config.yaml
model: "self-supervised image encoder"
dataset: "aerial photos of the United States (SatlasPretrain)"
train_examples: 203450
image_size: 32
crop_scale_min: 0.3
horizontal_flip: true
color_jitter: 0.6
method: "moco_v3"
arch: "convmixer"
norm: "batchnorm"
activation: "silu"
patch_size: 4
depths: [14]
kernel_size: 5
widths: [192]
projector_hidden: 1024
projector_out: 128
projector_hidden_layers: 1
temperature: 0.1
target_momentum: 0.996
init: "lecun_normal"
optimizer: "soap"
beta2: 0.99
lr: 0.0035
beta1: 0.9
shampoo_beta: 0.95
eps: 1e-08
precondition_frequency: 10
max_precond_dim: 1536
merge_dims: true
one_sided: false
adamw_lr_other_params: 0.003
grad_clip: 5.0
steps: 20400
batch_size: 512
epochs: 51.3
lr_schedule: "cosine"
final_lr_fraction: 0.01
warmup_steps: 4080
weight_decay: 0.06
adamw_weight_decay_other_params: 0.05
Rows from block 2, named by matrix and row number. Each number is 500 + 50 x the weight over its row's rms, rounded and kept within 0 to 999. All counts start at 0. Numbers have three digits each. After the name is the row's rms in percent of the matrix's.
# pw: pointwise conv (model.blocks.2.pw.weight, 192x192x1x1), inputs 0-63
pw.92 113:486539447468467470524419456478533543478478490481410493539432443419493475522550452532421478536482468464556479535603528525548494519507429474578466451499527443479507514457524464567513383471500463
pw.93 101:474522503397497544097490467537504536492483493529552475517492517504528466467463502496490488502476494509446486513437502444474595544497669492456474514483519437462474460501467454495594499460500559
pw.94 073:515512424519504526529507552496484481456460514525467464520537594280416438536564478457484508521459493544506366540503550489516480466513540558562550523520339474508492682523486512448478354383385487
pw.95 158:515466478451498509523354462495450476490522417402523525566486470523613503568584521618487487465450478514498562508500485574526502490506540526409492509503437448632521464513478587505500499514512442
pw.96 155:479494531502483508518479479487565458534493520475554486516491511493505501361524584465467489472524508462516537539461512751552523493494456540477533412503525541403525500499511480464490480457491522
pw.97 086:563490510538475486522427498536554623483471509489500575576538505528561487662472476516435616451551434545482517544494473455455479445531530473594511344485493539476476466611474541573448549501552437
pw.98 086:491563484533527564585483520510519530527473534522549504521492461501432351471497546532528292490469528472486481504525470546490673511515532456497515539475529463436578514507526486386496542428430416
pw.99 102:433522504485501478509492515498463509549733501608467453465515531502441492529431566422499525507518538442536621514430626556487482387511453503477500514513470456470537542480491495525491552547521501
pw.100 095:453557618509508419474515505520536483512516444415562489581487528441457503457510533583568439501503556615392441481470481576538455524582486501418493536567433548434500566555454437630480512464420496
pw.101 093:580503491491505466520523515501445460433481556538457519468530449336567545563535405422478538496486483502535569500465237451510525589502543495419569542459426452468506509448475580485469480293435558
pw.102 100:499509457446501521500464451501676535552412544488458481472616503555525512565410532504337450502491472578506512434517476514497496499388571459474517551514454507558491480455491490478508521487510477
pw.103 092:507477479519472578507497543494526502452470528496515505533471491556486445582538509542361458497509502373420534402480512410509515530486525573497491501544545447446524415500470492464479606449463458
pw.104 055:513507470486453562573553479481499507490501491566520576455502471474465557598515541488498478509570407475428516497480476578470530500529492563541641525570479526439454562489521485475416529477498449
pw.105 091:534497518517522557603555547485523569518512497532499489526526659558551550557527509534523589499533486530464498473558507449437483493493593506410547479495507557453482488440526504545524495522515490
pw.106 101:485535498475481541503514518497467527372505499473520522535540506497437525452509443695534513445503541480439618543496519410436408530508522583443523474501593549399389486476441518523513508486536553
pw.107 082:469449548455518473524552523471450424468425467435514481572460527470461531534409435485437507497540448423373578511436556582461517555547607568501514496509428540642399521547472519463491481490536467
pw.108 103:451492503503503479542510496502417474486558488600524487506471484471451511487533458520466489535500496495495533510531703517495483518492503465475541473500470447544515665484525494464478525595598479
pw.109 114:487575509542569487485386520500519488483434404579481541534551461479529518486472523573553503469502473485525389513562642557519497556519446419415562479483587470609476550558496505462442491488475508
pw.110 105:462471544439500509486538522515347527575550454535568474475547513426374459513478627528519462497479494502481510523509520483484479473490501428441587510535516509493554480492463442440474512570491470
pw.111 148:503549488487501519512548478505548526450537497515523524517539524206661506494501502506506473503517511536522602470521557484505493508457458556445473517499570385487493739443495523513499495415606538
pw.112 102:470504511474508475457547485510507464510547445528480423484505502568564353470491575510514458512489515511426524483480546452541651617463470481462581519525508502448658495497459526570478554532544459
pw.113 158:479494382473501470486504473498724498495461532500520512506541466563631514454594382509500517668501522498501504548539506496494454552505510506497500522507519550478477498515503498506498510514521526
pw.114 149:501467498509492534516440544509645498517603499476512486495511507621604507527588505470568491432482518487449529433525474480553521505521522534530497526500471514483510488451493452529499580495469450
pw.115 099:512455463525584546471420549502625452642581546488434514426528533534516476518473502420441549485493561426430491445519505397479589419478530530549540451542505527390545487480486574570490479425389475
pw.116 115:464501420477554541452532517514506527492476462515443509459479419493510486445449493452506414501502511534516532507476538492523602445467383477527498509499507411511505494445494498493545578525587467
pw.117 123:528494589483483456523468464500528538440556492533532532478512502589450469500497484454496507484540492502520589450543355442425537632498620493459461462530525566480545538495472553535487597527709506
pw.118 096:502483437484462459504556518484525622493413457489464472396535450503476528474528490516497460662419542510532545495540645463458529494510493519430471492452529472510544477570538467465497510400561544
pw.119 070:507507478466452513512489412561493535552476488486471484480505468434410509522489543507566524446539573507499540562551511365525560483529560470461425485535497523459479430500489477520536585420491414
pw.120 069:495498546484470556532528490615519524470516489516507501504507537543498434500555553556513428535611402519514540477421558494434546537509452583567686527541513471509413491526576533690494488493486421
pw.121 149:464475481491498500525494547493502556419583535502491514457496502484452513553493478525521492514528523509497460449507509212542506528514593515561470460521499502564498476438506545549490484502522443
pw.122 089:512481527492550530551532465494512491475451553412488565480552572432554563570525485415556546467466500513514491530658469485455399641467438431481398489416466528472590494526451550416540432422492544
pw.123 100:538498507548547493489507479499548459455501454522480493506495515568533500517545594542541568468527545512541452600469479543450488565491436481465477504502482487522511489492448538460507567526594462
pw.124 072:541359460493519439542530568494518552433511522539372522527413483505563494477448554491533427478520461495500518459534444412588540500379517457469444523497463471542446526489514541358503461462477563
pw.125 136:531512519528491480484578563476506500474325445422475506485550520521578512534456484602515491530518477395472494531434427463573491617518516447544495538513515498421570559522560535420488579467503539
pw.126 080:523565430484476501508429492497420453463553517514530471515503480424448531468462521484346483461474507506550574521519549525482474468551486598551489468522563514525523571481506524502491508542528530
pw.127 110:488548585496510475521494525525586471609500489520591511546457559553589499534414476498424492461532533542487574466590503562456513536549511567500509481483560519500411508602468514568496507530532484
pw.128 090:475426500514517468511576511492326427597409473540524435543357474316448445506450476540485497485481506501542496543400384511543516533505508509466500477496421510504552451488495495423477459495475528
pw.129 072:557485485472491586498449545475516513487485520496486510496464524523551547518532416557456449503501539451447495478611477585507535498466505459528482482585494456526417511533509501546419456545488443
pw.130 089:492515538569502503409495480461496538517488459519514531534523492539496539507462534521527502506506456518479523479681531475487522450495684544463476456524515516465471460550576518511380517490526543
pw.131 105:511579511506570579515480513550475514533423479453520523515532598454421386507478457451531502525521553495479445465572531514403499500544474540576367456404496519537355485454481450481489443417470459
pw.132 055:443470511485503526404530495469512511397485442485519405488500502530449448472592503514534537540517486486562519521410504463450492502476405564486499458495478419536345481421482540517527517491552430
pw.133 170:536534565488497465509529475503529533585477477531481487499441510291434483456550466537449508412484523450544411585573632517439537465502462476575473462509440523475465552516500450517501330482624581
pw.134 092:510538506510445476528392430492533457534577536396457564576485485538482568548448447668513643460501496540425586561538497536541504512477551472659512471554447457470443453578504507697490528432431431
pw.135 060:533494441521489474529349532506555421473460510464477513515436612507526482448405523480521530483427548560550436474569576551544469584512484583362482493492487539557582540484463480516526514431459496
pw.136 096:574541552557503450503496450536546355489491471411514545492536505510532568590582467541524562492492522494459449465561453379507485560515497468472483564493485493464483527525478548523471450390467482
pw.137 084:466471478514485455650513458483523527599435492486465472421499471489500406535458507463524543544390552554523488546578583567483561496492423532601571474525475588580564493497439494447488521463522466
pw.138 070:535440484464507457511522507527502409590484426525483521351474444549557528446466556390528484489519499422498449454592473535432506575499513457383505541499449513597485542472546461465528558548539549
pw.139 083:493496444544553453436474543488496518534508418591497532529476482515518672585503468496519678457444487514546578489405546525499501553489582512487544538459483516474516438579493511433416484519493396
pw.140 091:533516480418506469428501468495483547528461528525619498492588484591502476414458472588510476511507511579530504526473505410496527510474531551446518416475511626445481510525463572520523511575559501
pw.141 115:510506460522481510503557422522471527544545477543557496527561476375362454470540510524510499603448500507494545519551543484576505430500513467567470490521504558471429546518500434501496561416519436
pw.142 123:510546524494503338519484445493455355509545545466493473528489495460528620486490468474475750555450503439528534479506553547490394463539487470538511491586490477476601503453522503413507482503481432
pw.143 077:550498508475527527510531442518498500511456503584562458570516560469465550583518564555511602437573460493486492465383555494520530476478575490439583547533493429486512517433551518625486485488504457
pw.144 064:519461422558487498516491467413501465571502524510455489484440541517513548562517520506558572530389466471451491482441400485472474437498573520389482449459511528550430494586406377494488544490498431
pw.145 090:508526518438503472542409554514510453456495431525466454534509414444495438448429556482493487483461495518456503608547439452461503512497547457468405437541482641527497549445476648471462435494500614
pw.146 144:514477486562498467522483517494493683450615415458513516540474531450511510465550534588497491511481498486514591650426485553488489505524515179460500574509446514499457497474487506492509473442549479
pw.147 154:505483519499512507513514507504490501489443539570495480505524511428491513498535518530500544500467532479494470500503511494518523494523484510447481424487394489521510548483499472523502522735000513
pw.148 073:538532537493469494476439521512477448578406479449563529463556501468437520570395466623544540503448480506478468509519432499537462612467482535489491434522526477499518426541465492518519422487471524
pw.149 131:502473538524515366523575504466490550489430505584501502383469514476474494536479471123477521538484478497507417549603537465584434442500490468479504498512529527558518500523547513449483549474453515
pw.150 065:514490489512527519518510597472429538476469558484492508412550531410396460495455507482369522510513491461463518534461625536544559462485481515540463519452516475554579476489467485564543486442500561
pw.151 112:564427482473508517521510466499476432405457474499509490559565395386549551513511621465500516534436548412493346522513310587475506508498571460490487522479485551545542487463477509560473437545472462
pw.152 101:467519410564519511495509567490599591534450492528420514515491488557536512489425500617542520509458528492525556468547553490501522519458525553418505456496483478575466421461510511457514533539517516
pw.153 076:433477534524571452454482414538512483515558401517471525481507415523537430547495511520549392532535531506507512554523561512494542558478475541471483501462496610506532471469463531445551518580568432
pw.154 119:438471465458467497486507653512447412448539497588495495500503453534528481532339481489526508482504495513458458478435622464492528468535500492426539470487508470534571489495523518481524490573478556
pw.155 169:491483412481482485512520450490339508407470525490501498494508495439373500508417463522433504630503480480499475539422501491433504533510524485449496553526499465517594491509503529482493427606501501
pw.156 112:517447565465493500473549455511449521512499513474563544433475473505379530550494405503542547620488539490497516515545544445518510523493536444522447413493510516571558459533480453463523502486562474
pw.157 080:557488512524491495581540465493467426494479480512465487482502526377375416554485469638503469505504500493497488481521504460414489514491362543396552438536481453510426512547530484502533488404496639
pw.158 081:552320508502464554490568551503481411515453593483579526503332511413496511499469554464578440519512521472512447519433557503517484527401427423483485537562395495521543547455528526535530496459372576
pw.159 102:485525472582525445513557544511487563627510490491528469483543560475391487602418541580374511501469508499495521573518515546497459509485515559532492510487485455546561476469541461459509504363576506
pw.160 126:490483494508142530523501633482495514479487507512482567537494495467477320506464450497477458491520450478491510498508496504531539453496548500519497500088498528510435523425482484506495526502515432
pw.161 109:539501492428491528490357429510490565482560435574515433549519483495512508490481445463497508495480502506422593506547499486526505518507561572456493482552481532605445597508521578501516503478505449
pw.162 118:505492484513520516513491505507505438409427520436586521532515581487472555455492410318444531483525452539504471531338512655564463522490504514439462480487486611435539459504548516542486467491494500
pw.163 107:544466468460520432471501479497525452522566547502515479496477492498455523602515535512468560560460475477568532574483616531486586520515388529513549565467499607603622561481507453516503546496516575
pw.164 174:504475453597501493508467540485504511472581462461449546510482483526522510512458590472495479452480494497545511440442503528521503514502478522479528584470519465481483526488487539524517501356570479
pw.165 121:519509502491566519498487586505504535531450490517518504404461506526532520472453474487519591461497549522515552486521496472555622494487483473502527490383486474492544532487500449485507626513545364
pw.166 063:493454527462487529528531470509420436540545531510435485528486518448463499545460489516311534513529469387479531524531554646430507453529503534526474522492510558564473467483494523451510484630545460
pw.167 092:456496474494528424481482546462518426538584508492522471447511525480424455569520548575529415515478489451526460474398465479586417543496545482515526520537518527569571502527588420464587500579528495
pw.168 075:484507426538455587392573428493499505508540395508501464451478532474521522529438434498497452464548530502519504444538519543484488473518477496454487495507493510501475544436501597485615509487530424
pw.169 080:506565477525529498498520479501569464660480456466496568507539354551552591476433503502561411481532544550450463517595537438575523489558449452456608540471577434529484488507436409523484512461457408
pw.170 084:487517551457491574526383520515502388457547403514467481413511494499491443568505458563465480539528545562489491586532561410475517591529488630451469525556499443490471511495514507386500431491516420
pw.171 120:501504672474505488530478490525483512479482501498614501488513504497473499528457550483479482218489569503493536683523503409559519475435457488496506584484370511499474492502497542490494510513479566
pw.172 063:467461492542509515522470515505485562463493495506524500530535579503550492493550508484517497499492489519495464477487529538539499442437480502558432477537497466536456520495495419487502562442502552
pw.173 108:422577506474500481532493479489595513478525490517496479509532503533529498488586488436506447504506495508534528438452458385531551494523506450428543528518487490424506473475497512490500517505526520
pw.174 103:509472504475499498460353476500550489493662523494484492523509489482537523479425519501506515549511527529528544535511551624549502396485442491588486485526454497536445611515516553480481450541501516
pw.175 077:493520560517508508508530463500356498478463485522472534525486509552461482522372575526399448513493463560498531501461361522462540584495478480469497571533544496477451504507490536495486555596548424
pw.176 101:488552544431604490485546410504533502524479482561498481508495502562520604580662524455563613485581521522403555444473566411476569558513478515419655476537490615499469547553519508508481563513544509
pw.177 069:448463515396414504497555506488525480470542518466466469513526543517542409498465490461414460428490547533475546555561518518484562539450549578432516436549494469523376492578423516486514496440448418
pw.178 092:524489470528503458657468458544506535531509544502432499551472514509486490566423503513468504491617503495479536517439471433468301514495442473452477467499527491487438528545470513532272536505528543
pw.179 094:494514474515479483486488536509477512444504442569500501520490494511428508529467512140510449400529454476464448417525550469508494472528515499481437525528637521505464499485558460538553467427454502
pw.180 148:457535484493507547478440492510493349505508543518482463481499525489526554517532519610490509496490517470372674409514498539589491447496510541469504493519543473530493466514500564476511636468465432