{
  "arch": "convmixer",
  "model": "self-supervised image encoder",
  "dataset": "aerial photos of the United States (SatlasPretrain)",
  "train_examples": 203450,
  "image_size": 32,
  "crop_scale_min": 0.3,
  "horizontal_flip": true,
  "color_jitter": 0.6,
  "method": "moco_v3",
  "norm": "batchnorm",
  "hidden_act": "silu",
  "patch_size": 4,
  "depths": [14],
  "kernel_size": 5,
  "widths": [192],
  "projector_hidden": 1024,
  "projector_out": 128,
  "projector_hidden_layers": 1,
  "temperature": 0.1,
  "target_momentum": 0.996,
  "init": "lecun_normal",
  "optimizer": "soap",
  "beta2": 0.99,
  "learning_rate": 0.0035,
  "beta1": 0.9,
  "shampoo_beta": 0.95,
  "eps": 1e-08,
  "precondition_frequency": 10,
  "max_precond_dim": 1536,
  "merge_dims": true,
  "one_sided": false,
  "adamw_lr_other_params": 0.003,
  "max_grad_norm": 5.0,
  "max_steps": 20400,
  "batch_size": 512,
  "epochs": 51.3,
  "lr_schedule": "cosine",
  "final_lr_fraction": 0.01,
  "warmup_steps": 4080,
  "weight_decay": 0.06,
  "adamw_weight_decay_other_params": 0.05
}
Rows from block 11 of a small self-supervised image encoder, named by matrix and row number. Each number is 200 + 40 x the weight over its row's rms, rounded and kept within 0 to 999. All counts start at 0. After the name is the row's rms in percent of the matrix's.
After each channel's rows are labels from the 100 images, of 14848, where the channel reaches its highest value: "patch colour" is the nearest of a few named colours to the mean colour under the peak; "place" is the part of the image that holds the peak. Only what is clearly more common there than usual is listed. The data: aerial photos of the United States (SatlasPretrain).
# pw: pointwise conv (model.blocks.11.pw.weight, 192x192x1x1), inputs 0-191

pw.96,090,278,117,181,177,208,167,241,261,212,208,205,198,236,189,199,194,249,144,241,241,163,248,190,250,206,273,215,189,220,195,181,211,172,235,242,216,225,137,215,263,240,194,311,260,179,310,179,151,223,185,199,232,180,173,201,205,212,232,189,242,202,171,173,212,242,201,210,238,215,160,236,177,277,145,176,196,163,166,230,316,261,194,272,248,147,197,200,197,162,240,266,150,182,269,224,242,215,196,165,194,212,233,109,144,261,258,184,228,186,182,222,184,227,207,153,186,166,116,181,204,199,183,196,200,192,192,138,196,186,213,202,158,206,354,194,229,152,193,171,133,194,162,133,166,192,168,193,244,226,238,209,168,200,214,169,187,218,196,200,139,169,186,271,130,233,225,189,171,169,164,184,205,174,155,161,168,291,194,153,219,225,265,210,207,205,160,216,194,174,113,148,151
patch colour: brown
place: centre

pw.149,085,214,172,214,237,139,158,301,220,165,214,173,197,190,186,249,241,157,159,172,212,221,225,174,201,190,180,174,207,133,208,201,214,158,213,130,194,272,223,204,220,207,174,141,196,216,173,232,267,215,153,228,243,197,204,140,193,104,236,170,197,216,151,198,227,263,200,164,215,232,189,229,213,233,225,198,252,194,213,168,113,240,223,168,235,215,199,137,217,169,169,228,149,205,222,220,178,182,192,198,119,216,254,192,213,167,138,264,170,189,117,231,228,190,168,179,193,303,196,223,303,189,187,185,201,217,224,250,250,173,220,201,208,200,158,291,184,228,204,176,398,132,196,240,179,232,225,122,161,222,163,174,192,183,206,168,214,154,178,149,206,224,206,196,150,209,197,216,205,295,153,293,275,233,186,179,209,155,195,113,185,179,142,189,233,264,192,210,216,191,206,196,202
patch colour: brown
place: centre

pw.140,131,181,240,265,205,234,141,129,329,212,183,150,236,109,197,200,192,173,205,165,193,199,203,181,181,172,207,215,172,168,190,168,180,188,177,162,163,192,221,194,217,176,213,230,233,181,188,208,191,228,181,195,210,233,224,196,173,176,195,151,178,188,253,168,181,116,212,157,218,208,194,185,153,255,214,89,190,247,205,189,226,261,213,215,163,215,170,222,186,195,201,235,213,177,117,188,188,188,228,199,245,231,171,157,198,162,216,179,178,161,196,148,208,231,146,195,194,259,162,208,106,204,181,183,245,234,0,189,217,270,145,291,199,263,247,212,250,251,256,181,182,166,196,208,179,251,287,224,180,244,214,217,224,213,217,185,191,235,248,173,173,214,223,213,179,191,225,141,168,263,173,266,311,212,183,142,247,156,213,223,161,204,215,176,144,249,175,140,207,228,190,241,171
patch colour: black
place: top right; top centre

pw.165,091,203,175,215,209,208,176,232,249,202,222,213,211,251,297,237,231,188,136,96,179,198,201,188,248,201,231,197,215,149,227,254,262,221,250,200,216,192,173,163,213,212,253,160,221,189,181,175,165,213,249,175,200,183,195,138,132,193,253,211,197,218,182,255,93,230,220,201,203,160,213,223,208,213,244,262,102,147,196,140,160,187,143,184,278,195,176,139,242,202,243,261,221,146,220,276,226,243,234,172,149,223,144,141,191,219,196,286,175,234,136,109,213,183,199,204,152,201,208,131,209,176,192,243,192,199,188,231,255,173,139,267,228,150,167,223,275,128,215,167,296,167,234,200,165,244,266,214,233,201,256,183,167,151,215,106,219,184,163,141,237,220,218,201,155,215,156,180,172,239,186,251,253,154,227,186,209,284,130,242,184,200,212,192,195,217,227,193,242,177,225,168,159
patch colour: brown
place: centre; bottom centre

pw.11,073,188,173,267,168,194,219,230,196,159,207,157,231,270,206,247,258,176,127,153,238,138,199,245,186,189,173,161,213,214,176,193,233,194,219,202,202,212,200,247,272,247,236,198,171,184,197,188,230,229,158,236,231,242,198,187,161,215,189,239,233,139,197,241,201,186,217,230,232,234,194,144,219,154,245,128,279,257,149,213,232,74,178,251,167,184,116,186,249,206,86,196,176,155,218,150,174,206,183,263,222,280,200,239,204,210,214,245,210,139,174,259,157,212,224,207,178,132,240,231,156,214,232,190,115,307,229,187,191,179,189,195,139,131,203,256,183,229,118,200,220,217,175,116,201,139,242,239,165,174,175,137,224,119,267,222,183,212,194,141,233,183,150,219,229,121,156,269,231,136,240,216,212,208,229,199,211,189,208,198,178,217,225,205,248,199,149,251,189,245,182,152,174
patch colour: brown
place: centre

pw.39,082,183,154,197,179,158,170,225,283,189,238,166,173,247,201,162,222,149,177,172,239,144,269,199,248,212,150,199,174,171,194,189,210,200,194,282,239,186,190,194,227,241,260,229,177,193,229,193,188,187,313,229,232,163,178,196,251,215,206,247,165,204,192,244,209,264,181,158,196,220,185,197,257,170,264,201,227,193,133,126,181,215,230,233,186,180,211,189,181,217,163,156,240,173,190,243,309,195,205,220,223,228,269,224,188,301,160,251,91,182,182,191,254,162,234,200,203,218,200,159,133,188,209,207,204,153,269,232,177,173,160,145,238,161,218,288,218,210,155,118,256,104,234,131,256,109,141,160,175,173,169,226,121,237,197,191,233,193,200,168,300,182,237,151,238,145,192,215,194,186,204,222,204,183,203,177,220,206,213,108,195,116,208,230,182,264,223,237,235,191,218,184,171
patch colour: brown
place: centre

pw.190,095,213,222,148,61,194,122,215,192,163,185,218,220,218,143,189,174,191,173,172,175,182,277,207,217,213,187,221,192,247,191,210,185,161,245,199,127,212,184,191,258,182,189,206,233,189,177,186,176,216,218,214,239,210,242,251,275,317,181,187,183,264,233,184,235,206,162,160,216,230,193,272,216,230,205,188,224,158,178,201,235,257,197,202,212,214,200,169,226,205,327,220,190,97,241,261,214,215,177,199,171,190,233,208,187,150,279,182,100,220,227,214,131,293,236,236,189,252,231,187,186,202,240,203,190,214,235,212,127,188,216,199,299,299,260,216,260,220,223,144,146,209,157,167,175,238,144,203,218,292,221,193,207,286,242,162,208,196,191,196,151,172,134,227,186,186,202,179,170,191,181,186,244,189,191,185,159,190,211,187,204,84,126,198,181,219,201,254,228,223,197,202,250
patch colour: brown
place: centre

pw.68,089,196,233,135,237,209,206,229,214,223,187,229,146,121,186,272,172,202,207,192,173,169,174,183,263,144,173,214,210,143,198,150,264,198,228,141,236,246,258,171,88,206,164,168,224,245,189,179,216,290,200,166,145,177,237,209,183,203,308,199,148,135,185,170,144,197,174,200,221,219,196,230,290,227,213,164,223,173,219,174,55,211,115,241,192,199,194,214,240,206,264,229,149,240,188,186,189,206,254,170,201,153,202,208,217,196,155,160,235,204,218,191,225,188,228,204,226,172,207,215,260,105,217,192,300,63,145,146,171,253,255,155,211,232,212,250,205,166,192,243,224,148,234,205,141,188,227,205,241,179,223,215,176,178,165,211,209,232,130,159,234,162,288,255,202,234,183,186,189,168,216,196,269,193,213,206,230,268,206,203,228,226,233,167,217,199,138,198,158,216,198,219,191
patch colour: pink
place: centre

pw.185,099,146,225,195,205,282,219,164,188,227,216,141,180,220,115,169,232,291,203,163,236,163,203,155,204,204,236,205,184,240,174,215,154,187,211,178,181,186,264,230,146,132,177,152,187,208,189,167,183,202,188,278,150,223,205,263,158,207,166,221,237,283,172,195,208,185,251,201,164,235,221,174,235,197,189,115,169,175,192,140,191,203,329,212,266,215,177,223,219,245,177,143,191,251,177,175,182,192,212,174,185,199,225,283,162,189,202,150,227,236,224,234,228,179,181,180,215,127,227,238,160,232,165,146,219,187,255,115,170,214,238,224,144,198,156,204,154,217,244,280,165,275,226,205,253,187,161,177,250,235,171,171,248,162,228,213,206,231,87,235,229,190,246,235,206,225,200,154,186,357,170,136,153,163,165,163,179,172,276,207,186,206,125,207,248,169,185,210,184,172,178,217,230
patch colour: pink
place: centre

pw.184,077,214,189,259,160,182,200,244,214,181,167,223,206,277,200,217,199,164,174,209,146,193,201,66,166,232,205,225,220,306,149,225,145,133,207,260,167,201,108,229,188,170,214,194,232,179,162,158,156,191,217,141,214,170,211,182,250,240,127,218,218,191,204,264,118,240,216,226,154,103,153,242,211,238,230,67,158,220,178,187,259,159,232,168,176,220,281,134,244,159,146,181,197,169,144,192,215,191,207,220,209,215,233,201,232,169,213,193,183,237,204,160,241,232,208,268,185,262,198,231,218,249,232,185,148,180,220,157,184,213,250,252,203,170,214,134,241,182,254,171,157,259,233,234,194,193,224,164,235,179,176,188,222,244,170,194,223,144,139,273,197,118,234,223,212,204,164,192,252,156,160,216,235,186,211,185,247,196,238,180,186,240,120,262,153,259,197,250,241,196,190,166,138
patch colour: brown
place: centre

pw.141,078,221,187,175,201,212,265,248,208,246,234,133,208,288,196,270,211,217,144,163,219,272,198,200,210,196,196,209,225,186,201,183,198,210,211,164,234,156,196,211,218,181,210,184,169,183,203,208,170,255,182,182,131,180,211,223,215,229,211,166,250,226,174,177,235,116,209,221,304,217,226,214,250,360,210,194,197,247,163,163,160,171,231,124,190,152,177,172,215,264,193,174,176,192,223,213,215,129,279,258,165,212,198,176,157,199,187,172,175,207,220,192,260,196,192,248,244,195,223,184,199,183,161,188,156,236,228,218,110,209,217,248,203,223,138,217,208,245,220,218,219,210,212,199,200,155,243,201,211,255,204,149,182,211,184,150,160,164,120,221,221,243,199,204,238,165,218,106,202,190,206,251,189,211,238,178,209,221,167,183,167,166,243,214,280,215,230,212,196,0,251,154,189
patch colour: grey
place: centre

pw.40,096,226,209,181,175,215,215,268,187,208,192,159,187,268,198,207,199,149,144,129,181,193,184,307,225,183,196,216,191,127,200,247,201,206,246,266,200,159,137,136,248,199,199,315,184,143,271,167,194,191,232,186,203,205,195,164,182,206,253,187,181,271,185,178,163,197,250,223,161,291,193,245,182,236,141,135,170,252,248,203,391,228,195,222,207,186,172,168,271,183,269,199,218,154,180,162,211,244,160,184,226,217,236,214,155,223,197,109,198,168,115,240,208,164,230,175,162,279,238,201,236,182,186,208,237,207,201,219,240,163,157,258,187,223,169,242,177,226,217,243,199,250,168,144,205,223,206,170,158,179,197,193,232,123,217,247,154,282,166,210,194,161,203,202,211,217,138,249,195,210,146,227,161,177,173,199,149,209,159,216,204,231,264,186,242,271,147,221,192,194,206,191,183
patch colour: brown
place: centre

pw.92,118,176,161,204,216,260,269,194,161,195,203,224,155,190,123,174,193,175,256,266,165,160,225,237,237,178,205,147,182,209,206,171,185,201,189,227,169,217,150,155,199,148,239,188,162,210,222,155,215,249,234,204,228,187,192,224,236,190,229,186,250,219,201,204,351,146,173,131,214,177,196,232,208,224,165,59,178,213,200,302,153,267,173,164,225,143,224,157,221,210,142,205,166,168,177,242,176,139,240,255,247,169,203,171,205,134,227,270,227,189,175,81,232,196,152,203,178,237,169,194,164,163,186,156,192,221,105,205,215,197,195,180,177,197,119,282,213,292,220,181,205,237,206,201,267,198,119,234,201,143,193,226,244,249,194,216,221,172,219,194,188,181,181,188,119,173,204,197,196,232,213,203,300,196,169,149,222,240,230,159,154,173,190,181,193,145,236,189,255,224,202,129,215
patch colour: black
place: bottom centre

pw.5,085,231,185,247,213,197,129,235,193,153,233,178,191,306,187,251,210,108,132,189,221,201,173,154,143,152,201,127,168,194,228,188,160,227,186,218,187,177,191,92,286,241,266,195,212,218,212,243,207,309,140,189,220,172,150,186,212,220,152,222,224,261,219,234,241,183,224,194,197,169,210,191,239,241,201,160,292,214,167,164,205,197,237,229,192,148,256,226,201,185,200,208,226,231,192,177,237,182,211,179,213,199,156,199,202,188,172,175,184,227,231,219,223,232,206,170,243,229,237,142,328,214,175,162,177,135,139,209,248,228,212,278,240,255,189,194,146,255,241,207,212,239,261,141,144,193,157,244,223,197,222,170,231,210,203,169,164,185,241,207,228,162,149,262,216,215,159,216,169,268,209,110,204,132,150,141,177,272,138,144,235,196,145,190,250,237,127,198,231,211,189,273,181
patch colour: brown
place: centre

pw.130,088,153,148,231,214,234,245,173,177,184,218,297,179,234,113,201,160,168,170,236,119,239,313,211,204,195,146,196,159,204,160,199,186,281,218,150,132,194,219,267,181,263,217,207,159,255,211,194,197,302,214,168,178,187,208,205,195,235,159,177,226,156,221,159,272,163,171,201,180,242,227,179,207,231,236,212,314,221,166,178,270,177,181,232,254,239,188,201,175,210,188,334,210,200,130,208,244,177,221,216,222,235,198,210,209,227,224,136,208,224,168,247,213,152,253,158,172,230,217,203,232,216,241,165,187,239,220,169,186,99,179,281,213,140,168,194,142,178,177,179,189,191,182,137,240,131,181,247,192,174,132,122,180,137,198,231,235,220,153,176,236,207,200,153,178,166,200,177,142,222,232,218,241,242,182,210,304,132,227,221,170,197,171,188,177,204,179,235,202,186,223,145,232
patch colour: grey
place: centre

pw.119,105,192,192,193,218,151,124,219,155,230,211,181,188,214,177,249,199,223,159,207,293,182,185,215,196,191,205,242,189,195,195,172,157,174,181,224,236,213,240,167,82,185,195,208,182,168,196,209,246,249,213,249,303,200,156,149,184,126,234,165,202,167,204,252,185,228,216,194,253,283,220,196,159,158,201,249,284,180,169,270,217,229,238,280,168,222,153,210,222,221,233,174,188,200,138,134,221,176,237,203,153,263,176,202,196,217,230,128,202,209,216,262,224,187,267,234,208,189,178,195,232,164,231,235,284,217,195,233,219,261,145,168,204,164,207,186,176,182,223,166,247,153,208,185,106,211,245,181,209,202,198,211,201,203,203,230,187,219,263,192,250,215,106,162,262,204,253,280,190,249,160,169,327,297,147,121,242,311,236,169,202,228,238,208,181,193,181,163,213,204,207,221,134
patch colour: brown
place: centre

pw.29,115,143,229,138,189,206,212,261,191,212,228,230,198,173,186,217,183,229,120,185,187,221,261,228,170,159,213,241,256,162,165,163,169,212,209,190,158,191,176,239,195,246,215,164,163,206,156,164,171,193,218,224,206,150,218,251,173,185,199,202,176,195,138,192,356,186,220,204,207,179,161,235,227,178,213,144,363,262,153,162,199,288,114,236,235,184,203,178,217,209,170,165,165,180,237,238,221,190,206,175,182,264,202,168,215,144,219,146,224,178,186,191,213,206,209,178,203,201,200,113,170,193,124,146,151,213,264,155,194,160,243,234,202,238,184,201,201,163,193,149,264,174,191,164,264,161,220,150,167,158,282,192,210,217,268,207,203,244,293,185,202,204,139,160,172,216,184,177,205,212,188,245,229,230,259,216,347,245,248,153,214,226,167,173,229,181,227,190,277,151,190,234,187
patch colour: brown
place: centre